A small masked image model, trained from scratch: decoder layers 4.
Rows from block 15 of the encoder of a small masked image model, named by matrix and row number. Rows with one number belong to one neuron. Each number is 200 + 40 x the weight over its row's rms, rounded and kept within 0 to 999. All counts start at 0.
After each neuron's rows are labels from the 100 images, of 14848, where the neuron reaches its largest size: "strongest on" is what is common among them. Only what is clearly more common there than usual is listed. The data: photos of arthropod specimens (BIOSCAN-5M). In brackets: how many of the 100.
# gate: MLP gate (encoder.blocks.15.mlp.gate.weight, 384x192), inputs 128-191
# fc1: MLP up (encoder.blocks.15.mlp.fc1.weight, 384x192), inputs 128-191
# fc2: MLP down (encoder.blocks.15.mlp.fc2.weight, 192x384, transposed), outputs 128-191

gate.205,187,206,181,197,204,191,234,197,200,201,191,191,186,221,145,200,186,201,217,7,201,199,196,198,205,193,194,205,199,200,199,172,216,173,199,235,200,205,197,151,198,197,200,206,198,180,196,197,197,197,197,275,192,150,170,203,130,205,193,191,244,205,192,194
fc1.205,186,199,187,201,212,194,213,204,204,203,173,187,193,234,134,176,199,198,225,0,188,188,200,198,203,194,169,198,200,200,194,184,207,130,200,242,182,202,192,198,196,190,194,204,203,184,182,201,199,197,175,212,193,142,208,201,0,201,199,206,242,211,194,192
fc2.205,196,200,150,201,189,198,193,200,189,195,167,199,189,200,204,193,155,214,196,201,193,131,201,209,170,193,200,201,188,214,200,188,277,200,202,144,200,200,202,161,176,203,138,184,201,200,200,201,217,219,187,219,174,299,204,189,204,202,170,178,261,312,198,251
strongest on: order Coleoptera (38)

gate.305,185,116,182,208,204,201,192,176,191,203,202,182,208,192,192,159,171,200,202,213,247,183,181,173,152,198,218,181,211,191,196,216,199,193,200,200,195,180,207,222,198,199,101,199,203,208,197,202,218,196,167,463,196,205,208,224,198,189,203,212,201,197,199,196
fc1.305,217,282,221,167,178,198,208,226,211,165,206,235,194,204,214,217,242,205,200,190,99,223,212,230,238,196,188,295,192,207,202,186,208,211,200,182,205,358,185,182,203,200,275,249,191,195,205,192,171,202,252,0,198,190,212,177,224,200,206,198,210,201,199,203
fc2.305,207,198,93,184,171,169,194,202,202,161,203,200,208,206,184,185,212,194,200,355,216,225,202,199,234,200,254,205,189,115,194,199,194,203,164,259,200,200,119,195,192,198,171,174,207,194,199,200,177,209,212,199,195,202,181,378,69,197,271,188,224,210,193,189
strongest on: order Lepidoptera (26)

gate.148,190,206,242,202,195,213,218,199,197,290,278,201,160,215,241,119,190,200,193,361,209,227,185,258,241,191,219,199,217,204,209,247,211,112,98,171,201,205,181,202,203,211,0,206,249,199,245,187,178,203,197,168,195,200,197,165,201,199,207,195,200,208,203,206
fc1.148,194,170,195,214,220,183,113,200,196,215,261,190,239,179,132,199,176,170,113,205,189,240,209,199,165,258,203,200,238,185,200,211,206,197,185,165,199,178,140,367,127,218,205,164,183,230,185,210,208,200,162,202,207,208,272,209,204,206,200,217,118,193,216,198
fc2.148,201,202,232,202,193,176,61,134,203,209,169,197,138,199,257,60,191,210,200,199,262,196,205,154,202,200,197,209,164,201,211,0,185,194,195,197,201,196,187,203,204,211,192,352,193,200,249,200,141,199,196,203,182,202,199,200,198,200,198,206,240,200,207,277
strongest on: order Coleoptera (36)

gate.90,203,196,206,191,197,204,209,200,200,140,264,199,202,194,133,199,187,199,229,205,207,208,193,194,217,197,201,200,202,201,261,201,194,206,302,0,168,210,207,199,201,200,288,209,200,200,216,205,151,199,160,204,191,200,200,215,202,199,147,190,195,210,190,175
fc1.90,201,181,200,169,200,215,228,172,181,138,275,199,202,196,133,186,78,193,215,199,204,184,194,187,224,194,212,204,203,200,264,203,194,179,403,111,193,218,216,167,200,200,364,279,200,200,204,206,186,199,142,175,197,275,239,221,218,201,138,190,186,218,188,143
fc2.90,198,198,232,211,228,175,196,199,193,184,224,188,196,201,186,88,200,199,200,198,267,200,200,193,207,200,156,201,201,200,214,340,220,200,245,225,191,175,200,155,197,291,203,138,186,200,28,199,69,199,194,196,200,247,201,216,223,232,277,282,146,195,187,240
strongest on: order Coleoptera (52)

gate.70,201,201,209,273,196,228,196,239,200,200,200,222,227,228,204,199,196,208,200,238,192,221,159,181,0,202,204,201,183,196,205,201,192,185,198,161,200,310,205,137,183,200,229,146,238,193,231,194,174,197,271,156,304,113,335,193,203,202,50,200,200,181,200,212
fc1.70,200,215,45,200,143,187,205,200,196,0,188,222,203,182,205,212,146,214,203,210,187,206,204,207,200,179,215,193,202,199,198,200,129,193,212,283,201,207,200,0,200,198,216,201,198,198,171,200,212,217,198,174,224,0,255,181,111,202,221,200,214,167,201,184
fc2.70,200,200,159,185,201,200,205,200,200,211,189,207,200,242,114,227,183,200,200,236,224,209,200,200,196,200,164,201,265,200,200,179,207,188,279,142,200,211,197,182,202,200,198,201,197,200,243,200,143,200,286,224,212,189,201,138,207,200,198,292,250,153,182,209
strongest on: order Coleoptera (53)

gate.195,201,201,202,200,198,208,202,202,204,119,203,184,203,194,203,200,197,202,200,205,227,212,189,214,190,199,201,198,210,200,199,217,195,203,75,198,198,199,201,200,197,205,195,201,189,202,200,203,203,200,201,343,197,271,117,245,208,207,234,181,176,200,210,199
fc1.195,192,197,192,205,204,198,193,197,187,204,191,218,197,278,234,201,200,200,198,195,183,195,204,200,199,200,200,204,194,199,201,200,198,198,273,205,203,204,200,200,159,200,200,205,218,194,195,197,199,197,199,98,203,207,203,196,199,195,151,216,221,202,205,200
fc2.195,200,194,284,201,202,230,200,202,202,203,158,120,209,196,265,202,219,199,198,286,200,204,201,276,200,198,213,154,216,217,203,203,106,198,214,198,198,206,203,174,196,342,199,203,145,194,191,200,199,190,202,214,192,170,198,143,191,197,255,228,178,196,234,131
strongest on: order Hymenoptera (57)

gate.155,193,200,184,203,200,206,150,125,200,302,213,218,112,238,22,240,182,202,200,234,203,150,200,228,290,202,235,195,121,173,200,205,179,197,240,201,200,177,197,162,206,200,234,200,205,208,176,200,225,198,212,200,232,164,94,171,352,224,203,201,212,200,199,204
fc1.155,200,89,270,276,203,207,231,200,197,280,207,160,199,247,188,200,196,200,200,175,187,200,203,214,205,210,200,280,176,218,202,208,195,203,287,263,225,192,182,193,205,193,213,242,194,214,202,200,195,198,201,184,200,287,208,203,291,198,254,112,215,218,173,209
fc2.155,200,200,169,201,159,235,259,200,200,178,203,203,203,200,191,219,82,200,200,213,177,201,200,202,190,200,190,203,198,200,200,189,207,192,105,237,200,198,210,200,175,200,212,342,195,200,209,200,190,200,200,358,290,178,200,200,229,200,200,204,216,200,202,182
strongest on: order Coleoptera (42)

gate.266,204,163,205,186,197,207,201,202,205,122,155,207,202,235,200,312,230,189,209,201,202,196,198,200,201,200,192,191,224,200,192,168,171,174,253,18,176,154,188,178,136,193,177,167,318,171,193,213,215,206,153,156,206,182,182,212,233,207,264,217,236,215,191,214
fc1.266,208,199,177,175,203,178,204,181,220,160,228,200,202,225,209,204,167,199,198,199,229,194,194,213,295,255,196,190,197,191,203,182,137,197,211,226,185,199,205,202,198,254,212,161,147,208,0,199,135,213,114,190,215,220,63,196,188,204,195,184,199,200,170,256
fc2.266,200,191,200,201,219,246,202,200,200,273,263,176,205,93,200,215,212,200,200,239,161,237,200,199,210,200,175,184,50,189,201,246,124,240,197,205,200,199,180,194,201,193,250,224,168,200,196,200,206,200,200,305,200,189,193,198,260,201,195,204,189,200,198,97
strongest on: order Coleoptera (45)

gate.219,201,184,194,174,184,169,200,198,203,209,201,199,208,203,191,195,196,206,202,201,158,208,205,200,183,202,251,185,198,199,189,228,199,235,205,171,190,214,172,198,190,207,0,283,208,202,207,197,205,209,196,425,203,206,328,220,138,196,179,203,186,232,191,200
fc1.219,199,197,209,230,205,203,197,211,194,177,201,203,198,198,216,206,209,187,191,224,200,167,200,200,242,206,121,243,217,179,217,147,204,166,193,203,211,202,220,206,265,198,410,89,172,200,198,206,175,200,211,34,194,195,160,198,267,207,235,196,235,145,212,216
fc2.219,197,218,195,196,201,146,192,199,207,135,190,193,178,198,192,195,254,199,187,185,165,104,204,328,211,201,181,203,259,210,204,200,211,176,197,195,205,195,139,194,191,193,187,230,195,201,201,202,111,194,197,273,253,199,200,241,162,202,224,198,198,200,87,197
strongest on: order Lepidoptera (25)

gate.315,200,210,221,256,198,241,202,200,200,277,202,200,200,212,203,231,216,200,200,208,297,201,200,200,193,208,200,200,200,196,200,200,200,197,198,263,200,200,246,200,195,200,200,206,201,200,200,200,200,200,200,427,200,385,179,219,164,173,232,196,198,200,200,200
fc1.315,200,201,201,222,195,230,163,200,241,258,198,185,195,200,174,173,192,200,200,183,199,205,186,205,204,200,200,200,200,201,200,200,191,140,196,185,200,199,197,199,307,200,135,159,197,200,200,200,199,200,201,146,192,289,363,198,216,200,236,192,195,191,202,200
fc2.315,200,200,210,247,203,309,210,200,200,198,205,200,199,200,200,189,267,200,200,197,229,200,200,200,197,200,200,198,200,200,200,184,199,200,143,241,200,200,202,200,194,201,203,232,201,200,180,200,205,200,200,210,198,143,200,338,187,200,200,207,200,200,200,207
strongest on: order Hymenoptera (47)

gate.342,210,179,164,220,200,204,165,207,187,208,261,164,224,203,373,403,205,157,210,127,200,201,205,204,190,206,204,207,204,204,210,211,205,213,211,225,235,202,177,250,238,182,53,208,163,180,200,192,224,181,203,0,202,158,181,169,205,202,205,199,160,249,190,198
fc1.342,200,188,198,230,197,205,205,212,172,200,217,201,209,211,291,473,200,190,210,216,201,197,201,197,201,200,215,206,202,200,235,217,202,200,246,227,221,193,174,194,215,200,13,204,145,178,248,187,228,199,208,51,207,178,183,203,204,197,206,111,221,224,193,204
fc2.342,201,202,210,199,190,190,204,187,198,264,211,183,193,205,274,329,222,205,203,212,202,220,200,203,246,198,238,185,214,200,195,0,132,174,33,203,199,199,163,204,206,207,198,151,243,202,208,200,206,181,200,170,154,210,192,199,193,201,204,129,200,200,202,318
strongest on: order Coleoptera (46)

gate.190,197,215,200,200,200,201,207,209,196,245,206,203,189,211,151,123,266,203,161,197,186,187,217,202,278,166,182,200,187,193,180,211,202,203,178,252,205,245,226,192,132,198,197,203,197,201,189,185,188,201,202,165,205,255,210,200,208,192,207,363,197,162,199,199
fc1.190,199,214,181,165,205,201,191,206,193,184,189,192,235,191,198,191,166,160,201,178,175,191,191,139,301,224,194,250,217,191,185,237,218,227,183,439,197,217,295,216,203,217,194,207,180,198,242,200,334,204,119,228,207,173,221,263,144,201,277,134,197,199,197,175
fc2.190,200,200,197,202,232,233,195,200,200,195,228,270,200,200,175,209,248,200,200,184,105,226,200,198,244,200,186,203,198,202,200,276,205,194,267,202,200,200,164,202,169,200,157,192,200,200,199,200,220,200,267,174,104,322,200,203,166,200,203,186,180,206,212,197
strongest on: order Coleoptera (50)

gate.251,201,212,208,194,184,223,176,197,239,234,200,213,216,294,149,406,198,190,184,149,204,192,195,205,169,191,200,230,203,177,171,207,208,224,151,159,190,309,197,194,212,227,203,181,213,196,194,204,219,201,221,192,192,231,263,203,287,201,130,366,205,202,203,202
fc1.251,198,357,197,230,199,197,223,173,196,200,215,146,201,207,180,165,220,205,200,213,151,215,204,194,214,203,203,198,206,206,207,221,217,200,216,333,197,232,200,168,132,199,105,219,191,200,160,202,199,202,100,191,208,199,184,188,150,199,200,199,208,197,201,187
fc2.251,200,200,209,247,318,249,229,200,200,186,192,194,200,200,214,207,424,200,200,207,205,203,200,200,199,200,202,227,206,200,200,211,242,206,197,202,200,200,185,200,201,206,190,249,199,200,192,200,193,200,204,197,185,264,200,188,216,200,200,185,205,205,199,199
strongest on: order Coleoptera (45)

gate.248,200,300,220,163,201,205,177,200,200,218,151,190,206,202,209,186,195,201,199,118,208,215,200,200,194,205,187,215,168,190,202,206,200,260,207,225,191,120,198,204,192,200,186,166,207,202,223,199,340,200,220,94,195,200,311,199,300,207,197,230,197,189,200,200
fc1.248,186,192,293,193,192,213,200,196,186,204,165,210,201,213,196,192,138,279,209,289,188,207,201,200,124,206,195,234,189,191,195,189,199,203,264,298,190,200,227,201,142,203,192,196,203,205,188,201,224,200,134,165,198,163,271,208,289,158,198,231,210,200,186,213
fc2.248,200,200,183,194,186,174,203,200,200,185,224,217,200,200,192,222,184,200,200,199,205,118,200,199,107,200,201,200,204,200,200,210,276,200,224,237,200,200,196,200,223,195,74,163,203,200,77,200,207,200,200,318,210,397,201,214,243,200,200,179,197,200,200,155
strongest on: order Hemiptera (35)

gate.323,235,199,200,216,213,186,200,198,203,227,199,197,200,193,243,148,187,222,180,190,192,203,66,163,200,252,218,173,197,271,240,231,205,194,196,210,138,201,118,221,192,200,199,203,173,199,268,201,260,206,135,409,160,215,129,228,198,210,239,215,220,343,207,196
fc1.323,201,207,175,210,214,207,211,192,221,200,191,187,217,148,144,248,188,131,162,261,214,236,206,200,299,231,199,203,198,219,184,227,237,209,171,252,184,223,191,223,203,234,214,229,199,199,201,201,111,196,197,189,192,219,232,205,201,216,83,144,173,195,226,218
fc2.323,200,200,224,200,211,186,200,200,200,251,31,188,199,168,203,276,204,200,200,206,192,185,200,199,196,200,213,198,197,205,201,202,191,194,176,174,200,207,190,197,201,205,164,159,187,200,270,200,237,200,218,229,245,166,201,194,163,200,197,216,114,220,192,307
strongest on: order Hymenoptera (45)

gate.265,200,200,201,201,200,200,199,200,200,200,200,200,200,201,200,200,200,200,200,202,200,201,200,201,200,200,200,200,200,200,200,200,200,200,195,200,200,200,199,200,200,200,196,200,200,200,200,200,200,200,199,200,200,199,197,200,278,200,200,200,200,200,200,200
fc1.265,200,0,197,203,200,200,200,200,200,204,200,201,200,200,200,242,172,200,200,199,200,200,200,200,208,200,200,200,200,200,200,200,200,0,292,201,200,200,202,200,200,200,211,200,200,200,200,200,201,200,200,200,200,203,200,200,199,200,208,201,202,200,200,200
fc2.265,200,200,208,201,200,200,200,200,200,196,201,198,200,200,200,201,142,200,200,220,203,200,200,200,201,200,200,200,203,200,200,198,201,200,208,149,200,200,213,200,189,200,208,148,200,200,188,200,200,200,200,213,247,107,200,192,188,200,200,202,201,200,200,202
strongest on: order Diptera (61)

gate.381,201,201,190,198,194,197,170,202,191,161,187,189,197,214,197,203,416,203,197,226,193,200,198,206,146,165,202,197,205,203,191,195,211,208,116,320,203,203,186,197,200,196,217,190,186,199,109,195,253,193,225,191,200,147,197,200,330,228,0,107,201,193,200,174
fc1.381,204,207,192,203,194,205,159,199,184,194,203,181,201,246,202,201,279,199,198,209,144,224,196,217,61,131,203,176,202,201,195,199,200,229,52,236,197,200,186,198,200,188,214,200,179,194,66,201,334,194,225,197,201,74,171,235,286,213,20,61,189,199,203,196
fc2.381,199,206,217,191,195,225,200,198,201,196,249,156,131,198,204,203,67,209,199,89,196,190,201,200,217,202,159,191,186,194,195,196,167,163,200,128,202,199,206,199,153,207,212,309,198,198,201,200,259,198,205,236,202,249,199,191,122,201,202,178,199,195,200,186
strongest on: order Coleoptera (40)

gate.67,201,182,204,213,210,238,220,200,202,195,198,191,193,200,198,192,209,209,197,203,200,198,189,199,179,192,196,203,215,198,202,173,197,192,198,242,202,202,188,189,187,211,185,202,199,201,206,198,200,201,188,202,203,216,213,208,196,200,199,199,197,201,200,202
fc1.67,199,186,206,213,206,212,202,200,207,195,198,195,195,200,192,193,204,209,199,198,199,193,189,200,183,200,195,215,206,199,199,182,198,200,203,227,201,204,183,192,191,217,182,202,199,200,209,202,195,202,177,202,204,208,215,204,202,202,202,198,201,178,200,203
fc2.67,184,174,202,200,210,60,186,203,173,207,200,291,173,157,208,199,215,203,199,230,149,202,196,198,229,198,194,196,209,212,197,212,218,163,189,196,202,196,190,203,204,199,264,203,199,203,315,200,194,205,193,219,193,200,223,174,223,200,206,298,222,178,187,217
strongest on: order Diptera (76)

gate.321,195,198,300,205,183,199,199,199,200,190,199,199,195,199,213,205,197,199,207,179,105,230,209,232,238,198,200,200,196,207,198,211,196,201,38,61,200,206,210,200,199,201,198,194,197,203,218,201,206,197,200,180,191,104,214,152,61,202,218,206,230,191,204,204
fc1.321,199,200,206,207,201,199,202,201,202,195,197,201,191,203,214,200,196,199,204,198,170,215,206,214,218,200,195,200,201,203,200,200,198,203,82,154,200,207,202,211,199,191,182,203,195,205,202,202,201,197,199,92,190,174,201,199,0,195,212,199,203,199,201,200
fc2.321,211,197,181,246,218,222,198,193,198,181,263,194,205,207,196,198,245,199,196,222,180,205,194,209,187,209,210,196,196,200,201,208,215,213,0,266,172,204,185,200,171,185,197,195,195,195,200,202,201,200,201,387,211,261,203,192,379,203,206,210,194,200,187,200
strongest on: order Diptera (64)

gate.331,227,248,195,207,200,204,201,177,193,185,213,202,203,204,226,188,84,200,211,183,201,203,184,203,274,199,210,198,202,199,202,239,161,198,16,246,202,161,197,203,205,206,208,204,204,194,196,174,213,179,193,231,214,453,162,201,206,189,228,194,197,169,214,198
fc1.331,208,230,200,200,203,215,215,185,197,176,206,201,197,210,218,200,94,191,200,201,185,211,199,221,292,194,239,200,200,188,208,217,183,193,68,239,194,118,180,203,205,200,203,203,202,192,201,168,211,162,196,295,205,385,201,206,256,190,226,199,196,162,223,201
fc2.331,201,200,204,221,229,240,156,204,197,184,114,201,201,191,206,203,260,200,196,197,204,119,201,205,194,200,238,177,248,196,198,117,205,226,0,198,198,192,196,200,158,194,203,187,206,205,216,200,189,199,205,188,166,45,181,175,209,210,197,186,179,180,199,179
strongest on: order Diptera (63)