A small masked image model, trained from scratch: decoder layers 4, batches of 256.
Rows from block 13 of the encoder of a small masked image model, named by matrix and row number. Rows with one number belong to one neuron. Each number is 500 + 40 x the weight over its row's rms, rounded and kept within 0 to 999. All counts start at 0. Numbers have three digits each.
After each neuron's rows are labels from the 100 images, of 14848, where the neuron reaches its largest size: "strongest on" is what is common among them. Only what is clearly more common there than usual is listed. The data: photos of arthropod specimens (BIOSCAN-5M). In brackets: how many of the 100.
# gate: MLP gate (encoder.blocks.13.mlp.gate.weight, 384x192), inputs 96-191
# fc1: MLP up (encoder.blocks.13.mlp.fc1.weight, 384x192), inputs 96-191
# fc2: MLP down (encoder.blocks.13.mlp.fc2.weight, 192x384, transposed), outputs 96-191

gate.39:609500504576499498494499487500511500455508489494500493505500494508495526507480477453487493474530508514500523662495549499501459497487509476572562499501538520565513517497339500474516575506499500494477421504495507627503478500567560387503524488502500500495518532443500630497508515496524491497
fc1.39:516500460493492509500501508628576500502510504492502459566500473512306490491493504484548560520498470608499509499520500459500568475502477499501531530502491563365506490487428499494498516494513498520487576527500508535495499500385511552448496503501500589508488528533437554509466472450485521501
fc2.39:478500500613620500500500494458500542506522501558546490522500500500499544487498501498433510456500500605412493499500489500500398549626494488519500500501472489518486486500378491507500542496500362454540528488542500507500500500551498536502486500483496499533521559585520424500500512510463500500
strongest on: order Coleoptera (40)

gate.243:490501461502493472497499499508503592487473506505579478514499500414472486512470479475533502533490506472524503501495532511500479514469482475500531551503501483467547438557526507511479506538502497501477459369483549465504587500532483496492535507550500559499466535467537541501573460563512511606
fc1.243:504497480542466468498488539500483502505492502502490489479499508496504383512463487527472461491502498628501497509496518523503488498478457433496500519500495485437531484495480499503488575460496500487465387503509546509501497492508501480505444493618500483545510518538499483525411409497498500480
fc2.243:478500500457486500500388491493624501500427500512488518636500500500502621484500597504638491516500500558533483498500412490500504500456501468497500512500499502500500490500534496492500538538500444429450496539503500546500500500513561486500500500502501500534476549516558476500500524499488500500
strongest on: order Hemiptera (78); family Tropiduchidae (30)

gate.233:535501508522501508508502502490491469430464478497494646511513534502530481495529436517517502268504490485501389507491502498528505512527503485546487503538503441607567455501588498499510510516509513500444474434498538484504500510444577503496489508500500503497547490500505482486561503516526493452
fc1.233:493495513459506497513500526515508488614531492496484331557499376502529561506503549504514468631488502511499535481490460497481480480488476497500502527428489315456465505487472500529500501498407474509499446557500494518505481497505356493501564510506508499387500509484486352513501498507453507435
fc2.233:529502500502506500500444437496465447483436532540578481477500500506596471494466545472494546536486501482479472500516515484500518498431499502525493628500526399514478577500519492518500482500500508504501476454449490508500501499501480492505500500485526498500503491548507571500500500517506498531
strongest on: order Hymenoptera (48)

gate.213:496502500501516487507504500500501499500466497501472465532500494494350463518562402511497501514497501488538511500506494498501446527489425534426486656536478517588508473495481526511500497502512498508565534464492501500501514500503494522500499515468500481578502550502500358515281508506499501570
fc1.213:507499502472510494503556500499493515501464485488511401560489517503522499500515502493607382500415546505501566462531519496486412505492498549507440466498492463464588492496570508509499493501448494532486506580502520492495410503493481566488504499505500506513455696521526479500471486491541501552
fc2.213:529500500495446500500516492509498482485503500519500498503500500500517484478360488512503348483500412535507573453500513500500519492467498526499500472500553500474494521500517463694500500597480482477505536498535495468500500500492597561500500500496502500578500558484526503500500498566516500500
strongest on: order Hemiptera (29)

gate.266:492501501498494502502218499497782526532503499497510474502499498500270501506500595486497514458501499499522469503526490504498496504495498500505500502512500551519510520500486503506492500500540488505494500491499498504502510500510488579500495512485495511496512500502500502505497498498500507499
fc1.266:494500503494498503500304501503725533555501507484520496494498496503212527504505584478513487446500501500526496498541494518498459512484500500499496517501504611521506516501497503481496500500529488498493491484499499501502529500512491550498484500482497500500504457497499502500501499500502502501
fc2.266:548500500558504494500640497502277502501509495488501498451500511498735581479504552499494510479501506515497539506494437505499495479499505501503501497502503419509492462500503508551501527502498486451511497513496498532499499499492489329502500498435500500473481503499500472499498488505442501497
strongest on: order Coleoptera (50)

gate.240:476500500524549502502530502498484534496577505497500435579505485493446520508505501477529480501344504537493485506503489499498483501511489507484509523533569492451472499505545498512530494523510530527629586542487487511503456501432464518493485499522501420501495529503496500527431497508504502531
fc1.240:395509499534489503503503512422500489568500499505494412494497450423486492511479502629489434464482443509498504471501504496498522467496500495493528512505499495494492424501513499526501443514510501572515530592491551516498465499518501483518484500432500500513531506429492461475492532533538518497
fc2.240:575500500520546500500521503500542535495461500496478510481500500501499501486500499484564523506500500487500547468500706446500474453530500500489503467500502492528504563500507546424500495494500480496476503494495566540500500500502504493500500500484499500469497480498667465500500498589462500500
strongest on: order Hemiptera (31)

gate.359:494500497504500492501501479498703507505477452503501436516502504489476463516493524413499488468514485524504461487532469472497500511495500510499552505499505504472491493499492500500498496482501518467485436538503496488498497500506516520499520521501496494600487564512553272500500439547500479485
fc1.359:501501506510501490499510510501370485502504551499465529473489497510502541489494482501506526502504509497516530507500500498500499501503500499503429543500427470517504501501486500503501518510502483491509555455500499499503501499522407496504482485507499506300501341501497504499501583464547512503
fc2.359:464500500491476502486540495489501492487497500495497501497494500500524520476500487501500410504529504532500513500503499500482491524505495529500501539498477494409556502519500504530501501499499505536550717317503520485509501500501542480489472498504500481500490526505589500499501507468490462472
strongest on: order Hymenoptera (42)

gate.156:468499504509503500492508498499411501518510502509478508496494512496506458500500507503499585487505500504501514491474494497496472495516496500504505458498485477516502513498425501510503473529502489523499524429492484499498501517501499515500493500488498499400501505483495496392500503502496504505
fc1.156:490489499501502535498492492480411501508506504514485488500499504481700437549495540507500537502507497507503507497481502505507436500510527501458506491500489479526522501499345500524500481535502509513511506315495500493499500510537501521501493479428502499499516511474499486474496495502493510561
fc2.156:603500501437506501480494478500529486501524499514500488448503500458537509492500497504403482545500514573498502506497499509501499501416504495509492513472502501149467489503465501498480513615500469498516384549481522500500501511504492510505492491520517485469507512502514497507499512513494494490
strongest on: order Coleoptera (46)

gate.319:500497496503489489500504524477483495490488498472505461511511500498543508498529457499454480515495495492527519468502495465515405496503504508470523708503504468490507487501306498498508498495506501494506532525510483504500490499495515476493497515505496502502499500608500267503481495514518498500
fc1.319:503499498502498501503441501509503500479494487511486527491501483497493488496476512501501515483570501501502501498497500514504540499506496496501490295500506500499518502548557452504497508500524504512500432481465526499504527500500499502498504483389500500508462551457500818506570495467500503509
fc2.319:521500501530477501505490499502518516517498502495500499491501499497464516505499504539510450409537499556499426506500561500499453500503496494500504838497501457479444439502362486497503502503500490500454503540505524482507500499497486470491500499518486500502542495498576358499504491499499503504
strongest on: order Coleoptera (80)

gate.282:503502501395502501499584504504500454511499502496497525516501493517600548493501341565609504479539496471499514470506537450501498503505500521565521493468498534502505506502607500499500501500516498491502499523507573486505507500451517493500485499525500492541500439515506478501502558505522520499
fc1.282:499498501467505503506498530500490500504550571498564585487489510521437520508502510598628584505513492597495576496415572503497417538467499499546498502506540556500498483534545558509485447500519516501499489502532463504507498506511462500497473503509499511503402471514501509513501445513500512528
fc2.282:405500500493311500500515580499473546400500500504505449492500500508509513501500497499491578467500500481634569504498502500500489482508498520442496500500504510440505526500492503473500493529500464541516427595513502505500500500500499480500499500494500500523477489452513718500500499449491499500
strongest on: order Lepidoptera (40)

gate.86:502504509512502501502483511490333485500496499515519619474496500511448505503504450353507565500500494503496461508535501508503503498506502465497505505505499505484510489534487488505501499510500499500482457433497502508505508496570497503495506494501501498589496501389535302502502495496508496521
fc1.86:501499496500498500499386500499500497472496507502506504498500500494501494506503499502499501485368500496486493505500495512499493500503502498501503497499489475495490500499504499504499500507500491507497500471500490493501499500055502498501496500501500500501499465506508503503498501505502500498
fc2.86:499499500463427501496503501503495479500494492515507501500504498487568496489501523500495500468495503503514508500501498499500482501507503513498503491503502434662485287509498499494505498501499499504493526513518496500499488500124513478502502508493504500533499496500491512492509497502508512499
strongest on: order Lepidoptera (44)

gate.140:501500483507512496498498499525480463499506513502496505493494518499509503527510486519496498437458498442473413453500505501501501513534498485495498492484485501499501498493505510532488491510519500505508366620497496511510492499502499502495498498500500499554494501409501489500506501491501503511
fc1.140:499500524489497511524501501468538556498500490485504494506500511504500500494539501478501493560660500496545500511500485497499497496496512574502499505501525493508500500501521498496514501490490486494502684408503494544494503506498504495499504500502500502455498489529500580500520493499501495496
fc2.140:463500495574440504492538504513575323497514500489503497499505501537503529504500496516532470481503501501501497496508492496485504496580501513498506449507514493508467431499495535530513510436505408502460478530494492557500499502479500520495504504508499502505494589499516518508504512501561506501
strongest on: order Diptera (74)

gate.130:523500498461500498500539504485440507514489496482514504495506503439532471500484495496438487594471507499491503520520594527499475473499502548461592449497546409463481491460682510484494494509460515495505494438495376500500485502545503510491491515439500500503449355438499561509463547499528530543
fc1.130:548500500507500506495515498543507498572481512510490512556500524478396493475493497476535553518452506489539449503502565485495503503492500520512441480492506445481491511495568506531498497510527494498503479510500520500498519500502476503506524506521500487493513274505501536477443502539510505542
fc2.130:510500500499474500500533499480419483500511500513500487382500500500404582392500543502576515516500500492501459500500475500500513492631500488504500296500507510550497501500512499504500493443500507466468482420468501518500500500477468432500500500514500500714479592479514432500500500488503500500
strongest on: order Coleoptera (36)

gate.91:504500499494504492500462492500895530493450500506498458501500495469524502486509500494438449502624500497499501498506436561501493496499485497595432494513499504492504474500495530495515495490501527475506405509497492508500478505466488500510509500475500478583476501506579364518466515471491495514
fc1.91:491500500498481389510484497492547475499481447497503533468497499495499513481501485490478505492492542486496533523499502511505465490444484496513459473501484511493500511484531469473494514480501500501520501172487492506497492497505488505537490489565501500499483494500500482567618406479498535537
fc2.91:494502500499497500500472506445457400499509506464500496513505500501491504510502516500481498505499510500489443519498426502499456510501496502502501573497461480550499500513485500496501498505497486556544486460498505472494501531499500473492499500501503494486492472563577624500500443494503497500
strongest on: order Hemiptera (45)